A small autoregressive pixel model, trained from scratch: width 256, norm layernorm.
Rows from block 2, named by matrix and row number. Rows with one number belong to one attention dimension. Each number is 128 + 32 x the weight over its row's rms, rounded and kept within 0 to 255. All counts start at 0. Numbers have three digits each. After the name is the row's rms in percent of the matrix's.
# q: attention query, key and value (stacked) (model.blocks.2.attn.qkv.weight, 768x256, the q third), inputs 43-85
# k: attention query, key and value (stacked) (model.blocks.2.attn.qkv.weight, 768x256, the k third), inputs 43-85
q.84 065:133121145129151144127128117215177136124107143107154142148115051114150090112139120085109139170119153163134149129170143118117170114
q.85 052:121147196189148168115121121110133124135096121115128148206122077155112086134085129102087148120122173063188157159135122126135138150
q.86 087:145094166151161122135072135138130076110074145101102100138138107099103197103151183094095146122112183165080107137155143160147101114
q.87 060:147131130159140106145088143122145088113139132091108115094112130125081123074180178101090141130140157194074110142213100132138093128
q.88 080:156099138134179151126107101147139105133089164086130096209115093131111142076206165156085138103135148148125128132142123102137179109
q.89 124:125119096119083101120127170125090119058141160079079149181091178164107070169128120117070201136181118126159090176137134140148141134
q.90 097:161139155090132154100092140160182148103075131057146109111117098127122173064140151147146119167118115170170069138124146161182127127
q.91 060:139118153110114129156124145124189090108071130092157090168143187113141094083111144150140143092141069132094074152098135164133084147
q.92 051:121114095109133133143106115086130111106112109151158095128135225138123167124168189150131103078118103093144108166074119120174105094
q.93 103:154164090085106069120123141121104102089135109144099151193091206096128115156141106169136177185169135145152134185109120150117167156
q.94 092:107130065128122057112111158137068134113138094182105193161098188106164116175131088143127165174134123108133168163117136118090151133
q.95 090:148150115118167110123131153142154147111118114089124137090083111140127123100130202136136073164118121127129141155097106156135078121
q.96 100:076104138179189122155127126173149104194100129135173138076186103121165139056093090146140091138092078122070129079139150117129094080
q.97 067:148136052105153114162135133076093119101145169122097074190118182088096090210180191114087118118151169156125093154166129121107098117
q.98 089:175103104093122078132117124135109101131167137134063132191088181077160133161167165101103173157198167150100095187124139118118123121
q.99 065:174092062118139086174121128101106104115150147125074102193111175062113111182157165141095140121187166167105070153146103097115104093
q.100 082:127098117154147131126064110126076112128157150126051155186103091111130119188164180089075138126181173141138102126133105123131137095
q.101 088:125143159121108119131146117092163159134095194130152097133150102118090127133088172147144078150107132194090146108151074128120120169
q.102 077:100171188138099165091104098124143160141102135142160116084158055151126120144107175115167067144066102140132154081128086147142124143
q.103 075:089126080104150159167140105095101057126098100148115088164159118082130132204076185140112090131074182129123122090171096125132094105
q.104 099:116145163123140102129141125165193152208097120153150146070163087097157119083108105160170086152064110145069165075134131094107123114
q.105 083:072105170174148183117126111094104110115137183113169122166145129145116163114087165100121117130179101146126120117149121134148118151
q.106 081:097112143136163106154081121147137106149109129116122112124187026148130117114062085142131098139082122153118117067130115163128112092
q.107 103:170108119101129097099110121129124124124165155141104138180076193087145139160142160082111171168196136160114128199131149117122151160
q.108 077:146139078104143106169197162102149164098125125098168077084132207135098116071138086200147141101117121137132131146109168095093110142
q.109 074:142168135155096157118190118075118138080092147100128145129112187135111124136204204150153129089172112121124092135129076112122118134
q.110 090:070135137173151182140164131144136121135119108122198117085172131156141153078096109131152104096075067072145138078141162129140101102
q.111 119:106110095147134068124189152159127120147132128129121191125081204075155167111167140140101159141155132102083130173121163077089118113
q.112 121:140171080101185169117113070073149109125050130167179104101214116099136100147077122133204092085148071192123129083120113085119154140
q.113 131:131071184156085099145132173179106129130184139099064114198077133148110155100177176138032165152122179101129106174163099201154113097
q.114 159:122103048129100130091109140174129102123070153060094112142108113134146182109165164171099150146138149255087089109159098148162132097
q.115 145:120184080098173145126109090107161142140079095131186156057175103099159091143094105109223081122131083157116161078101108086095138113
q.116 163:116130216127155119167126109104137119137189091186165120166127162112128097133130122101134119143129102023146146166124125140101119132
q.117 130:140109193131087086143129152135111125109179139117067136177030167141104152130169170138048174189140184071138104193133138192137109142
q.118 162:103160124129184162168133086105149125158121109169186131092205106106121058137074083080203066070120081097132159092115121085097150111
q.119 145:135149184123151146177134099120135165155169105164136119118167110117102066135077110053160091090112120025185177135115111131114158108
q.120 136:147162141111180158172127090062146144145115112191165118099200117117111055147059074087190078068108096058174155103101160095107150132
q.121 156:135078125157071121104126178175092117110132159083060125157065127162122181118164173142025179153126170149133100153150135174169127123
q.122 147:094137097117148124130136129141183149158098095124164157060202100104186086130108085118217075092113118144107167058107128058103141093
q.123 145:103147057118165153148120086096167095146060100139172134082202101102152083149089093114202084072110094164096137061104134073117130102
q.124 149:096130117143152168167144111084127111156107120157141151088188101125123061163052067062155074043104115065132162081104168062103150126
q.125 178:130122040121105138101111129167131109127062151061091128111130094130145152131147148153124133124137153255098105079141098130155137089
q.126 129:121135114124170169179122076096160113160102125174166091120236111112116071141074086092181083051113087121145130087131124087135154106
q.127 148:114156072118172158169119079072152091149066119145165128081193107103136077161068089098188075073115089130114130064089150074119141112
q.128 127:120133121148140130133183091136123122205134095136141097092175104126141106071146078131186066077075108149075110069176159113091141120
q.129 106:158107157101146179146159102092174093118090155144140087113182038142085134100062133098150090119097130159118118105149146169166086148
q.130 075:138107177115135152110075139095152143141052144156130175054129093128095091163105157136116154111190132095147180146145058117115137112
q.131 081:183092160128129128174112130109118142119060114147137104138149177110101142087148084149102167085140119139112126132128162123113165074
q.132 102:080093075169063175155123137115128138137171161149114129168166116144136053207119130088114100062093133088146093100128124119155053163
q.133 115:110150065113167128129204146084110128112092123179141143056097130157136095072133093162153111105156059081110108139172156092132119126
q.134 091:167131137140167175145198133072139153105041145169144125030161083123107100106089113154156128081139090101124163117113147138120108135
q.135 095:150135122185107151143086135069079144108110156159108142152103175140146122186138135134099161112136097100170116152063140106134136167
q.136 089:114159178159054152111147102124155127158101073160164105099160121133120097099171073168168109072089131119117126086133127103099184140
q.137 083:128146153186113150111086131082121150109068113169127135121090093175120080133153091140141115108105093133136131136123135078144177192
q.138 108:115135144165053170129047102154136122128138114133122122195159136103129148188133167118125121118080148144168098117064082144163135136
q.139 092:136129041117185095180092088157096131144167150128114129125122132097114180069090171087137117153142076133133084138094107167137090084
q.140 096:200136161152108180130253121089059148130103137118080116129110136105122156123179101161113154056109159146131159128143231123091173140
q.141 086:099108124089201135125109125129182116133082151141188126073174064124119098113055191114153085168143100119099107113147066155143084095
q.142 119:098130071103099086131092148122128090088197124123120143196080219119139153177138154119091146181154128115150067173112104123161104148
q.143 122:130141049085157095172186165139143137077145144123142127091134206096120165131124162184112160163143123095136127155111135133137083074
q.144 048:120118159128105147093141114090174077122072132177179153181143161132158204083126136114126168135109093086070110103113173102129135120
q.145 085:125139083088181119150214163110120169093139124160133120096147165139082077125121134144104160107105181123143166134133163098123184120
q.146 128:121128093090182159201165102130166133165145142123184110059196087100104109100097064117180088109082096114146131077182142144137140076
q.147 087:138167133106150135112103153169091177117070092194134208103110143126118072144135102112141148124146134069151156151128100161147098110
q.148 059:145076175143146122134142146126109134131106110133125128112129098142101114180140062153113131100132174117149123134165147140126161132
q.149 082:113121122101195116142182151134112118179174117070157127083120118115123123072107073180131132155131118143161163128164155173127163112
q.150 129:088154101114135148140162111143131175155153133128165120081181061087115119124078103109184050090074117105148152055138130127100092095
q.151 064:101156093189071137143110141106105161160197140065131145131120137177086129089147025131136125125126110142167130107155131089104070213
q.152 101:181109164171079093105048128107120115127085094099086125154082158152165137119207149146097156143190116153097089150110106119129102135
q.153 088:115101133105246138147148144131107075120120120156157138102103125154137128186076140168097130189088147119098152149133153193149140105
q.154 062:098161109181105114127137138139096174123189144102150130105115149167159124116183145138119116113102138132145111115093097069098097133
q.155 105:090166097108100135163107120093111164117158100109140111131146130082111107118035099141155100128132145128190144102107095131100086156
q.156 081:108128146137126131070191147150126116145102116113118147122111088171118093156223099167120137088106150111114111110191126074128156140
q.157 070:123134133136133124143185147135142130166217117045168119078113141150143142038167076182124147132142080130159124123134141127117152131
q.158 084:081131100084201143105189133114109070132137116137123143101107096118126113190103141151118103153075144120116157141142178142117137125
q.159 093:131174156140095125075162133144139172093129123180140132140109144138160097146189205114140123089146139116103106116073123058118127115
q.160 111:159186187068167148124090101120197141172105104152177102095164112117152118069187097145203087148146114149144105103195120118142127125
q.161 095:163134144124135121163149129135144106143180140186153127138136118120174122108132095110113103097158077084109107119095121128143141103
q.162 068:154100108094172114136162119121112168160216133161129106110132121143090090096158120084109143098184076112159104154174110092121167132
q.163 133:060064096182145101129135144167115124138176145132138155169122117127132152169072131083075123103101107112076170122086144098099128126
q.164 070:100154097143169150085122132149158101130013117063138120130109138123115179075133099149112122146120091175092085130168142126129115118
q.165 073:164134163098170121143051118083090117145197129231168145147136136133163136146144127096131159106139060088130125122103163151127117131
q.166 073:095109192100139120158060109107110111113223139195135146131146112123115079190055170100127149158127178080164185159121117136111143179
q.167 076:171104119120125108081142127115078133104125148156100132141088177127130160195128157103100171161168123117119125164067174109110157146
q.168 093:140115159108097114145107110110110146104233158196111129109144120128121054213080162116134132130119168093167171146108117104118128170
q.169 052:150187116137105147132080111137141116111067134142098123149126138104162055163126149177119120097071084119088134121131142135124073094
q.170 054:128140097139130129088171153153151140126106117032130096138108142128133166060156088110142103175135106165101072113162139091106124131
q.171 118:116137129133119180133146192127100142117182176136168106123158094215074117099133105125116110095089077136182125113140149177173126153
q.172 099:161157098113051114137201153120083137069149129078079123140083202128083083146186139137079193144139138100189105174097109155126151127
q.173 125:112093125161143185154100122103093097084060144169163115116143067182148136141080157092112088106103093113124111100127145155189132099
q.174 113:154117127115089118097168160153112116073095162106080129150083163163105193099141144131080174165193149170123095172107150142179173144
q.175 054:121109109153082116086114174165171138120044119077114110174146129128136156078128095146127081176075150150058089097148136125124096134
q.176 085:127087104146117136162135179161144124111127122031118107111163144144156111102137123154092132041086131158152098114131142176150063084
q.177 111:161140091094112086146184164166155180095232132093149079057139156099170098163198161105147129182102068146134105157076125162124032122
q.178 096:105127101180156098144085138139117149131217120169123140125107114113168076182164149125111074145130092055130143121112095133098100096
q.179 091:184120105128142055124153183182133136122048123048132082114143161107167186048210148157113145113120106164074068137144151116119097046
q.180 105:110146105155110134107075123156191154095104153065118116136077112118077126148197167091119088127157118127171118144121083116127172140
q.181 085:137129130143157131165119134173133132136183128138167141107133137117125170075077127094144135173121080138162132145078101205187113089
q.182 083:167101122149113106127085132169180132097175127062116086111107139144171141175243183131106073138121096150126078149139136103120139113
q.183 111:145136109137122096137109121185058110158200094062135104150115153142123086096219106045115150107096082128159055163202129180120101096
q.184 116:174143168098137164090128122112158132110093115078150093115126077134134181085123162111160125165111150164160113122100115132152125145
q.185 104:076101113186173168162112130097099144164154168156179131093176079163162129141065094111149076078094083090076155046124167109124067138
q.186 094:127094140111123129124142091147115089121098157133094100156150112136095106101052105057124158120162184138119110142156184068148207137
q.187 078:132123175134119119071121106104084145167152086087125118125109119165169082163214157116113142160151129145100128127182138113116085163
q.188 121:156159124098105093142143122130158113177155118215128136125133155079140119145171074187163129149112120140083153123132109120074190138
q.189 106:132118140100132187163176149116154121123153168106166084090166128186148122118114127139123144083095107166154107107134175165176129131
q.190 122:152162132079105102086140164150150142069104123110103155150066181125114131125177168162081182173172132141183134211111091150130162135
q.191 108:070093106156128108123120172190128147103099151120091171150088152129114105143120142106054149113181145105130170174125139113136161110
q.192 068:162099105125094127110105111138138121123096119115121109179160126159138163098107010091120152106152159192094113117129192111137190162
q.193 097:177085215170123143134162163077139094149103156176171112117160159131148194073116102088110134100180048081088094116112223105120178128
q.194 074:142113165127164110124100164094128133127076173131145138105125141103127170116131222190131152171147108140174111156078057156147097129
q.195 089:144092150135202120057135147094111088122026112161129138185143102148162202105133184132094119131157141108091101131127167105120181097
q.196 149:110115091112096085108123160154108138091143113090070183151071178143147098189138139123080185170155179103149147183105108122142112134
q.197 064:136147152111164141164169138090114134134160188195134140075137144110124068166121205100125131130120084054152164153122116080131109153
q.198 096:134119139132255139138190110122104127107098149178104130091134095140132176140101152154140098120154145104080138134152185121163163094
q.199 077:116107131133180129129136101176130167116160185134108109199129066151102112124092125092110088145140204162132152121139193131166225123
q.200 091:087049085124155097126110100149144163144138153099103140156122109128121141114106096108132102145157159165118145136168131113134164114
q.201 063:106148121137095123101146146121101069136146099165156111219137152162164104137166161082084120128091134117111123125127154125119112136
q.202 068:161109127109126101125118132091113143128160167194134098170146155147156088175110157078109132164149131138160148126078183083149164176
q.203 085:073175108131173159130132123179108181117159149077129111115094074121082100115164182132125090154135141103178139141145098174141114108
q.204 078:114140115117209131115163128120095088110113144164093151158113088104140161160101220134125081139077146077118152146121117148135110109
q.205 100:087101070085156096115112142155135121100111111095088164155095139141160070175150142138088153161127189101129138162142102130139108108
q.206 112:120079089119174113132100132116136135106140194103094102178124100117128137152076191137119085173131171140180139138098130109144145135
q.207 110:106139108073168112088101163157148116070052128079111161147079133149149076165158193157083182187143180101151115182143082169156101094
q.208 084:135154145117132125131157138131118153081139094089127142154104158110137134149114123155157190154177168157178108153135114189139145167
q.209 063:129132142129091152166064076164164134159134146159132131109148107113110110092075049090131116115121079152079150115125211115150156152
q.210 104:132138139138172092101081100137098085137180132107122159191060112103157202192142130102118170202167112160107113164089163123092120192
q.211 082:162091110148143119182047107123105087165111122058107101210133123083091165061050038103090125128115112128122129117097177176117131151
q.212 075:071119087145135188147127105177144095157105153126134148076134094172146100093121063110097073119103134128112152115170157193168112105
q.213 060:093132195125105151104165094051137127121108155186112158108129110171111113144114162080153122094140129141146195147180054085109121157
q.214 087:152143117122145103102172202202132164094160157101099141078138133135187167095120118224131170112136157165108135121109171145120146124
q.215 146:136144153146133156168158081129160126200145113168151119085198091114135126101106084126187072087076104131075152063150122073099124123
q.216 107:044122058116128132114151122139120135125159125111183133162126139121127096167161128101149131157100112137173098150182096154113111140
q.217 057:088135136157137104094192154106102104130138095082135156193069118166132141128172128132139124172116148098181101153128062190117113132
q.218 092:123176129130130130119180160193123134080150101121130153100122166101147135129141158166161174142147134136144089179104100175124129114
q.219 114:104143140141111175127148091125138127184137101167152120090166078145122094091142108077173047105095093101118134079159090112113117114
k.84 064:116134135110139113129076140098086163168138116156186124176120143148117135041208110162146166117100093129127139078193123191124068157
k.85 052:134166180107089128151148131052133117104124115162127120125121158135137118156099198164125108105112166143126155124050106146105100166
k.86 086:110145158132060157114204120174137142141133094089137149104121102107143041117106149117148131094136146138162168116134041121107180078
k.87 057:104122095130059176130213099171133156162126106086153171098120106102118064119117098065148120111106125122198153142154076116127162105
k.88 082:132106169127124085068055196136140179101118144131120119209137119145168164135151162183128101140129130136133158079141136105131091188
k.89 128:110085127141078164152139113069123028123111117137089149131149138136158174182066131143108113096134119077143118098109124104151158093
k.90 095:136140159124072159119166108100127105108003117066090123106094062139082182073151110141144155155179172162143095105175114186158137134
k.91 061:122142123139134153139181112118168160098126117122156137078152187145140130126176122195133135120174087158105088062173150070147182115
k.92 057:132135161147112150095188121119170089102104126104091126079116118120184127201161152172111089134125150119117092139110142083121175104
k.93 108:147114108122067145136163088088138042125132094123068126101161164103196146183133121133148170134114138106156097110158140099137117088
k.94 099:137117081134107131149178097118118026154193102106061138070130153102176105198148143100134165133104122099128098129143116130099108068
k.95 091:133151064100132162173141135112161150112118120130189163020153155122111110150109158111142122134055112066170150159095128133145072122
k.96 112:107145091115163063134155126140143115201180109180223144133132170079157133137178098147155117147095113106093132119134133104052133119
k.97 078:160137147098102134142140148084094127077127149085000080169148121120101099161068164128123128125112162152162120148104132193133092161
k.98 118:159128142093103158134139131112143112081082149093000107139135107125126116152064160120123160133112161154154133140120137170158102140
k.99 089:182135130094092132162151149079133124092102162085000098132141133119107105161066154135126153129099155156147131124093136177130085150
k.100 086:165111147117062122122161148134131133091140143075062094126106094154109132156145174145093155160099187171104149112067160189139115160
k.101 096:101134106149170097139101096071081086181186128161242144183120164100143155162123111102128076152138071096108112133131134113063086152
k.102 108:089136102167180104118107110134102113175180115146255142142105144119131156127174130131131081157132076108080111123134125108096136119
k.103 073:134148097147136132173164108118077123167128118139147106129142143105067114107136112146135109128066126131059136103125096207088110141
k.104 117:101143086129176073130116099138128102188149092165184160164127154061168161143125125132157105157116101116089138108133122087058102114
k.105 089:113142143120146141130149114105104119149222152180255109153125140131117085155148110098137099139146087080134130178147135143100143178
k.106 103:109117093161159065139170137134116114178183106163255146108143161128146167132188094179138108141063100106063122081116145126075106120
k.107 122:151126163097115177128113118105141115067081150106000107151140098134136107154053175090131141130159150152188121155141136157175110152
k.108 086:129152128088131149128135143092108142120082146138043119123154147109138065151084091109150124068143116110191117166143125088137132121
k.109 071:149180121100117160128117113093103157129171164094146130125082150135096064185127139095115136136192100123161132216105095129134107150
k.110 104:100151130135157095123141126164133143176176117180255126118125139125108115093190085128135110114121104100121140147149110111089167119
k.111 135:173162166061094138124124107115154125108103109135000124132121111101123085152085147111154172139145195138199156163126109143127124136
k.112 125:143135148102159108126122097116134107140137109156255087181130155095118131122166125130138121138135104115127119171145128121115143132
k.113 125:119114085145098143149172145130118125091105151107000135095136126142137123148097141131112133108133143146114115092119132127154121107
k.114 147:150126117113077134138184105098097106071153126168000119107140136119116136211058141111136136106136147145128128134090135094143173133
k.115 130:131137175120159112107091112130135125166151090145255130146113127110128135111159124127145145162124118109146137163141111141106147134
k.116 154:099105130140154134127084163165161133182083132081227122162126120156157122032201107148107138149134131119123096103188116176137081113
k.117 131:118125100142100169146126148118118135117089143094000155103122113184135117116104122143105137124131151143131124083139148145157104126
k.118 137:127128152126162113131108115151147125177148107147255126155132135092134138097175124127134132143132109102113129158137109123105124121
k.119 133:119126155138164112138103132134120126177139108127255131131125154119129120109166128123130115135117080091125128168126103138115114111
k.120 131:129130152128159107122097105121123130174146116146255115153124155111104134108174120115131117133129084098125130165122117119106135136
k.121 136:129129095128096143138162135122119125072114151117000133096126110134134115176057145122122114100133130145123125105094141106137138129
k.122 135:141130170128149102105109110134127133177173099156255149128122139101126147135169122108157146162118120095141137167129117110115131131
k.123 134:140128167124144109114127095123131116165170100166255121147130144095122155142158120104150140143131114104130128177126119101115146139
k.124 140:126121155134153110124112105127146123177169111149255146132119137085122145129142116107142122127135100090111145159109129089099140141
k.125 168:163141139110092125134182088092099107091179107183059133098136143102106140224060146102149138113126132125133149162074130086133183140
k.126 130:133122141124149115140127102123133116154158110165255104154143169094109149124171112107135126127132091094112115171122122113127141124
k.127 133:142125164113141114119120086115137119172172103164255125141127137099112152134148112109142128141135106102115134165120121100108150143
k.128 136:112105127124172109120132111141117131171195131110130147177119087123128171110116147121146127139169144192129147113200104137119160140
k.129 117:104126165114162120135137146122130153117138158096162100141132108166155117103099160122140124159146088184115139086156122180151118144
k.130 080:114175101106167122131164158154079157155126084162118140172131100146174000102122127155124082065060181087102136082134099178123109059
k.131 081:145116160171064156098106122107140135147107155134130133255112090143123209057107070151118122087164139151118134082165136095135147191
k.132 108:097111115130187116145132124131051115150246163144151130208132139140117107173081155069102115105129096128126122135123130134117176129
k.133 108:146097106149099103136147139139128163150203089148132151025158181147119173179140072135137159165087099104148145135100154080149155108
k.134 097:112137133135175093112173154145104161131180123132152119161140091155149102112126145158139104128125132165095163079159094167133127116
k.135 101:159124109133060118128135146106131089119117130167086100117107158113144129171146112164104104117126143105107079148072157075112112151
k.136 110:126128137134142128134150102123087139139157135124113125186158113123080167061093131140149127095156147174130122117175078171147182130
k.137 078:138146060156067127150164161083115112137115119147068104090125142127125136126145115173142090101099142112117035119095115134155064123
k.138 100:122153159132108149133119090098094066130090142141094097166080124112104124117131162147125115077225138171057051116143078181140162135
k.139 097:114128187134122131104120128141192113136088109133137125060081117117162134202194142121112159143189125159081144114172133081100132115
k.140 092:116095102169027141123083133208166142118144154067127129173144093123125202144110073091135132182100117148147101159125100117149132169
k.141 105:109144148109213124132136127117106146133136110140179135133123115157150076097120164150136121120143107144095173089156111173133108108
k.142 130:149123131127084153141106121102164109105081128164125117056149186117123147159142094112123159124118102075132098157075169082144148127
k.143 120:122136184143116138111098128135174143109098125167168136087142167122146141145159091129120147142161099099095146137100155081128167113
k.144 053:113109113152102114137130112118104151116174137099145125102078088136117144145105091132139136188146154134136128114137129109109129196
k.145 086:146120124143096101177158114150113152146160111175142145104155125157112123123170089130131154118120100161081170068137143146142126075
k.146 127:136096143121165115094090129083138113132205148144159122158103122137177176147093160132136100183152098175146099156127156099135121227
k.147 100:122149110114133137163164109139118141123091113123108129066127150130106101147130142166128129147136144161094135124096106131158175052
k.148 061:095128137123148107142085121116087187174142109162120127083165114122095083160158110161139139094090126153109191065154137104129160063
k.149 069:155104123113093143089099150130154143093162139092156110171182126167139188121073160145159111111096142164170130130130158160163083161
k.150 128:126090125120163104064053139123146118122207166115108116191110068148178188138085159123122087167155129186143106126153185096128139220
k.151 064:130125183123121141123031117140102095107163150174151170206140157140114204102100085126130175108121060134090083131149179143178130151
k.152 099:114176173119105162160181118146111137118025092151121134092158156097092028115139126109133155085126158058118165124118095139119166037
k.153 087:153118079144079080175163122128106157142162109092145103112141146112088182138142122146136096152086125180134139156078070192135116115
k.154 060:140110156108111111126063136163168106134142143124161132185142110160121131038118033134140173116126116130058146088209158163133152128
k.155 099:142089140143196087070060142188134117133173115136134126154129080163157183120157123144107129191080131130097131116162169128128131091
k.156 074:111155173103075153148098127081108152141120146170124176105140155148129113132072084160177164053149102126115171098105149131147135136
k.157 067:153112182107106151092057136133157114075129126136169138194173118151154166082056081127154163086121152120133138129166165143152117187
k.158 078:138111071116081095150144148155122147121179155048103135124163151126135198134100138135147111122108142165155125141054084177147081153
k.159 078:145124148097094119100100143147210149132076122112086142118094066137142113055108060137128133137171179123104138080161146090115174133
k.160 114:157166113071157120111121117127179137143070112117255110093126152106130126063202116179184124159173101158130112141156103131109129128
k.161 089:134115169099152126161192113132126147133238149179213098085174155157084088099110138130130154108096095113188162170120129109112206145
k.162 070:121122158130105118130131108150088146192232146193098122139115139119094146117129108085111168109201124111146164161130143083094207114
k.163 132:055094116212141107150158144150072127133195148128109145177134118137108108167093127104073107083082120097100151081108140101112115122
k.164 065:137114076168135142099120130167143117121098130040162134155128130102138241066195094135124178158166151166118098099136130140133117129
k.165 077:137105174144135138129110105114059133153236100178210104122092111147100129102156104108113086147122147095147152165159136131104197170
k.166 074:148116173121113105156138122111083134127230118180120117137104128137092083188096105096109089160056133093157165192129105162107128144
k.167 087:159115158124063118136065122127098132147176111150000119130119087127112131129080139135108114125102232139143151121145118165125147128
k.168 091:127131167102096120156131121104110121156221126187095125116120145135115055192065140096124113123076116088164148179106099145134107126
k.169 054:085108113139131144138095117112099130142102109136198130190138167141156094160101096090147139181000091090137142127131102140103046152
k.170 059:142133109124111149110097111151162111147045158072123148136130102089150180060130138142117154078255144163086091087134141131152149108
k.171 120:119123153140176169122156137123104148095161156114255104117115123187088129122171152113104161141140039126177126174134151136142172157
k.172 103:163119184100077130121103112137153123132167137153000114139118099156119164126090143118095139137129206150132145145154158128141177148
k.173 121:117118127148156180139122119087072120070086135116241106122138141187130132139142155113119121119113067098168094132138125163160112123
k.174 111:180137137105050151132140135122147135104104144116000113103134102146105140106104131145119159110122202142180135137145116164161153123
k.175 060:095145074119113148117110143122166100113000138054132158157152135106148125120121158159128164103168146158117097081102094183159062125
k.176 079:066088103155171151143100124108108114127150157110167137110058161203110165179113129102089106153162052093105125141045184112168105152
k.177 096:151135179132183144119117064051082145161091124170204116131124174127089149156069103090150142148145044163102155148092146129104147177
k.178 089:116098067114164101139106122139121114123157130165164091198170139092154077202109142097100096097090088145106101111156147082090125120
k.179 090:128132113143161136089138103120148139151107125127112115129117109141111187115139106128132141131128152185121166082159194038141194152
k.180 099:108102103120145103134132180159131083150042146103123111245162125127160113088110118146096139079114141150050076061176135143121085085
k.181 073:189124160113116120116090124095097192122134128180150134076153155144124115152107096101159148170102078105136150122053158169129082161
k.182 076:086131098104184140149104112117098042140122156154142140204114141129126160105050087127091130089165111116112098126136150048116172118
k.183 106:156125127132075135082133094108097140159207127163101114131070080162125109182176078076139125139143132154105144126168176080116120178
k.184 116:176136185083146151141161122103162121100073126108162077128177145140137134062158137152157165140151127146172048101169134194176130100
k.185 110:061092081144184129163108152150133116144080121092234114162157159131154084130179144107098123108075026106099077078158132146142053080
k.186 078:158123143149051151152071118097126136161237118157034132133125096144091084149159135191108135098087195117161191091138113178120142151
k.187 074:134118090143093159137216101148094129143156130097095147145123125134092159083178055074168149108134147117163129177171118109153127099
k.188 112:155196130050142088134116107137202127136113118153158137085131130053150076165150104133165143124126145152105150148154109084066123140
k.189 099:106126146135156177141125147110133136110105130098232126076121180212117124121156130121121147134121032076134113139124141172185086141
k.190 131:169144179140093138075162137131119167105175152122041110114112092144087181076090129140143119152168209154162177183113128123135211171
k.191 110:106093088196092115111140159148085142138182165124047143161126112139084165130093105140088101101106174125105189146087138117111162159
k.192 066:119118104135162115108008117132102175169148130106134158130136057162125121091079065121141117173082138124140163083177177105119118142
k.193 090:105103120157106126159000113151110143149172128172178176139177159138142141088097091116114150112165075067122114059106182108139090116
k.194 069:193178148115102143163224138132177129058035136108102086065164152100102080130145123156129151060134154162098123182074142169149105125
k.195 077:118073101139136151182108093178143133147222163067154111062151140132104130094156104075108143116178084157122079160168149128158153125
k.196 150:109158188138193154093176101123097117124102148149112123171061068112107115153091179100127042156142141158110202175160139137108206175
k.197 063:116131158128076142145110126123146067081080120198132148164110179083117176139092176170131138104153145094124161138078070150120170110
k.198 091:083106086121059117124153161137129116133181119081125096121134133119140129139160179146123147118099139154143109110145065128103108129
k.199 082:093110123134127110126095177167130139141121145165124154149199101141149161073117137167133160119066147092125177079160127185116094133
k.200 088:127176133124158140128199147110104109125143153114073119141042103117128113215150174134104097120116122151101181156120151116088117166
k.201 060:120082127130121135138014097195148122138160139162172161151159132137104132060089076093142126116148094066166135150156125117166220123
k.202 069:133112163133116101158028128180126095119119124184137149137199113103106148046060093148134157133152130086132171117144147190134152123
k.203 080:100088104180165126108242185152136153119116152101134115079149137130142156181197188145124108126047148124123115140121083165130112065
k.204 072:113142091120088149161255137165181085125123111120122075085133154102108128138211179133130129086116138131114104161121054128114156084
k.205 111:110156176129191174102167112125109111120090150129104118157037066117111116161091175097122060161151158156117187189161120148124204166
k.206 106:139161168121117147149165142134145093098055167190071113143169108110097118085113147184117153072115163106106198131127123191131133132
k.207 118:114153183128195185107158107135118121095050160127122103145074057131100106144093177093128055164153157153139171196169118170165212152
k.208 105:147144105116204082131126126173088186161130121118113130050119086140151076155154154142121133158116126141124157102160164102131158041
k.209 064:145118112137056119111060113080173123111122140154144117192105163133145194085185163146137093123135082141107075128073111133126096183
k.210 114:137137121122151084138105130154105228156155131147125134064163131112139067128163174153131136120149124159131186088135109114113182066
k.211 079:101125131114115138096101139128147151093066128166081156101150098121173072165214209122126094073123147106146114121087098083155124095
k.212 089:140108119157070152129122140100155095097145152127122111184130190127127189103149105125135130089095114109138081132075150134130085186
k.213 064:115104162165102117134116143122154050108116122070156125228117156130139198091138159159119152146151129143120078142133052167110073168
k.214 091:136149048141160120189167119139075171174155114162126147080128132118106108152092084116129088137081115117109152099115151142147116063
k.215 133:115109144125073154124089129095172030099116124124161146240133161116161177116132103107130134124134128099131071154115088146132082171
k.216 108:147092207146153097085067124111103153155232158148163129140102143173128194147118156114114161200159073151117143128130176098124193179
k.217 063:138128133129192096143155157170108156133105128107067131047143116120123057169106160125118177107154159125158150130144145082124181048
k.218 107:156136109131170076142130131156085187189146121136108130081124106132135117139120101146126125163111127147110165089169177095135148079
k.219 123:126104149131066154139115132099170045094115140118147124231134186135140196093107096115123154103138126110141077158115104135134095193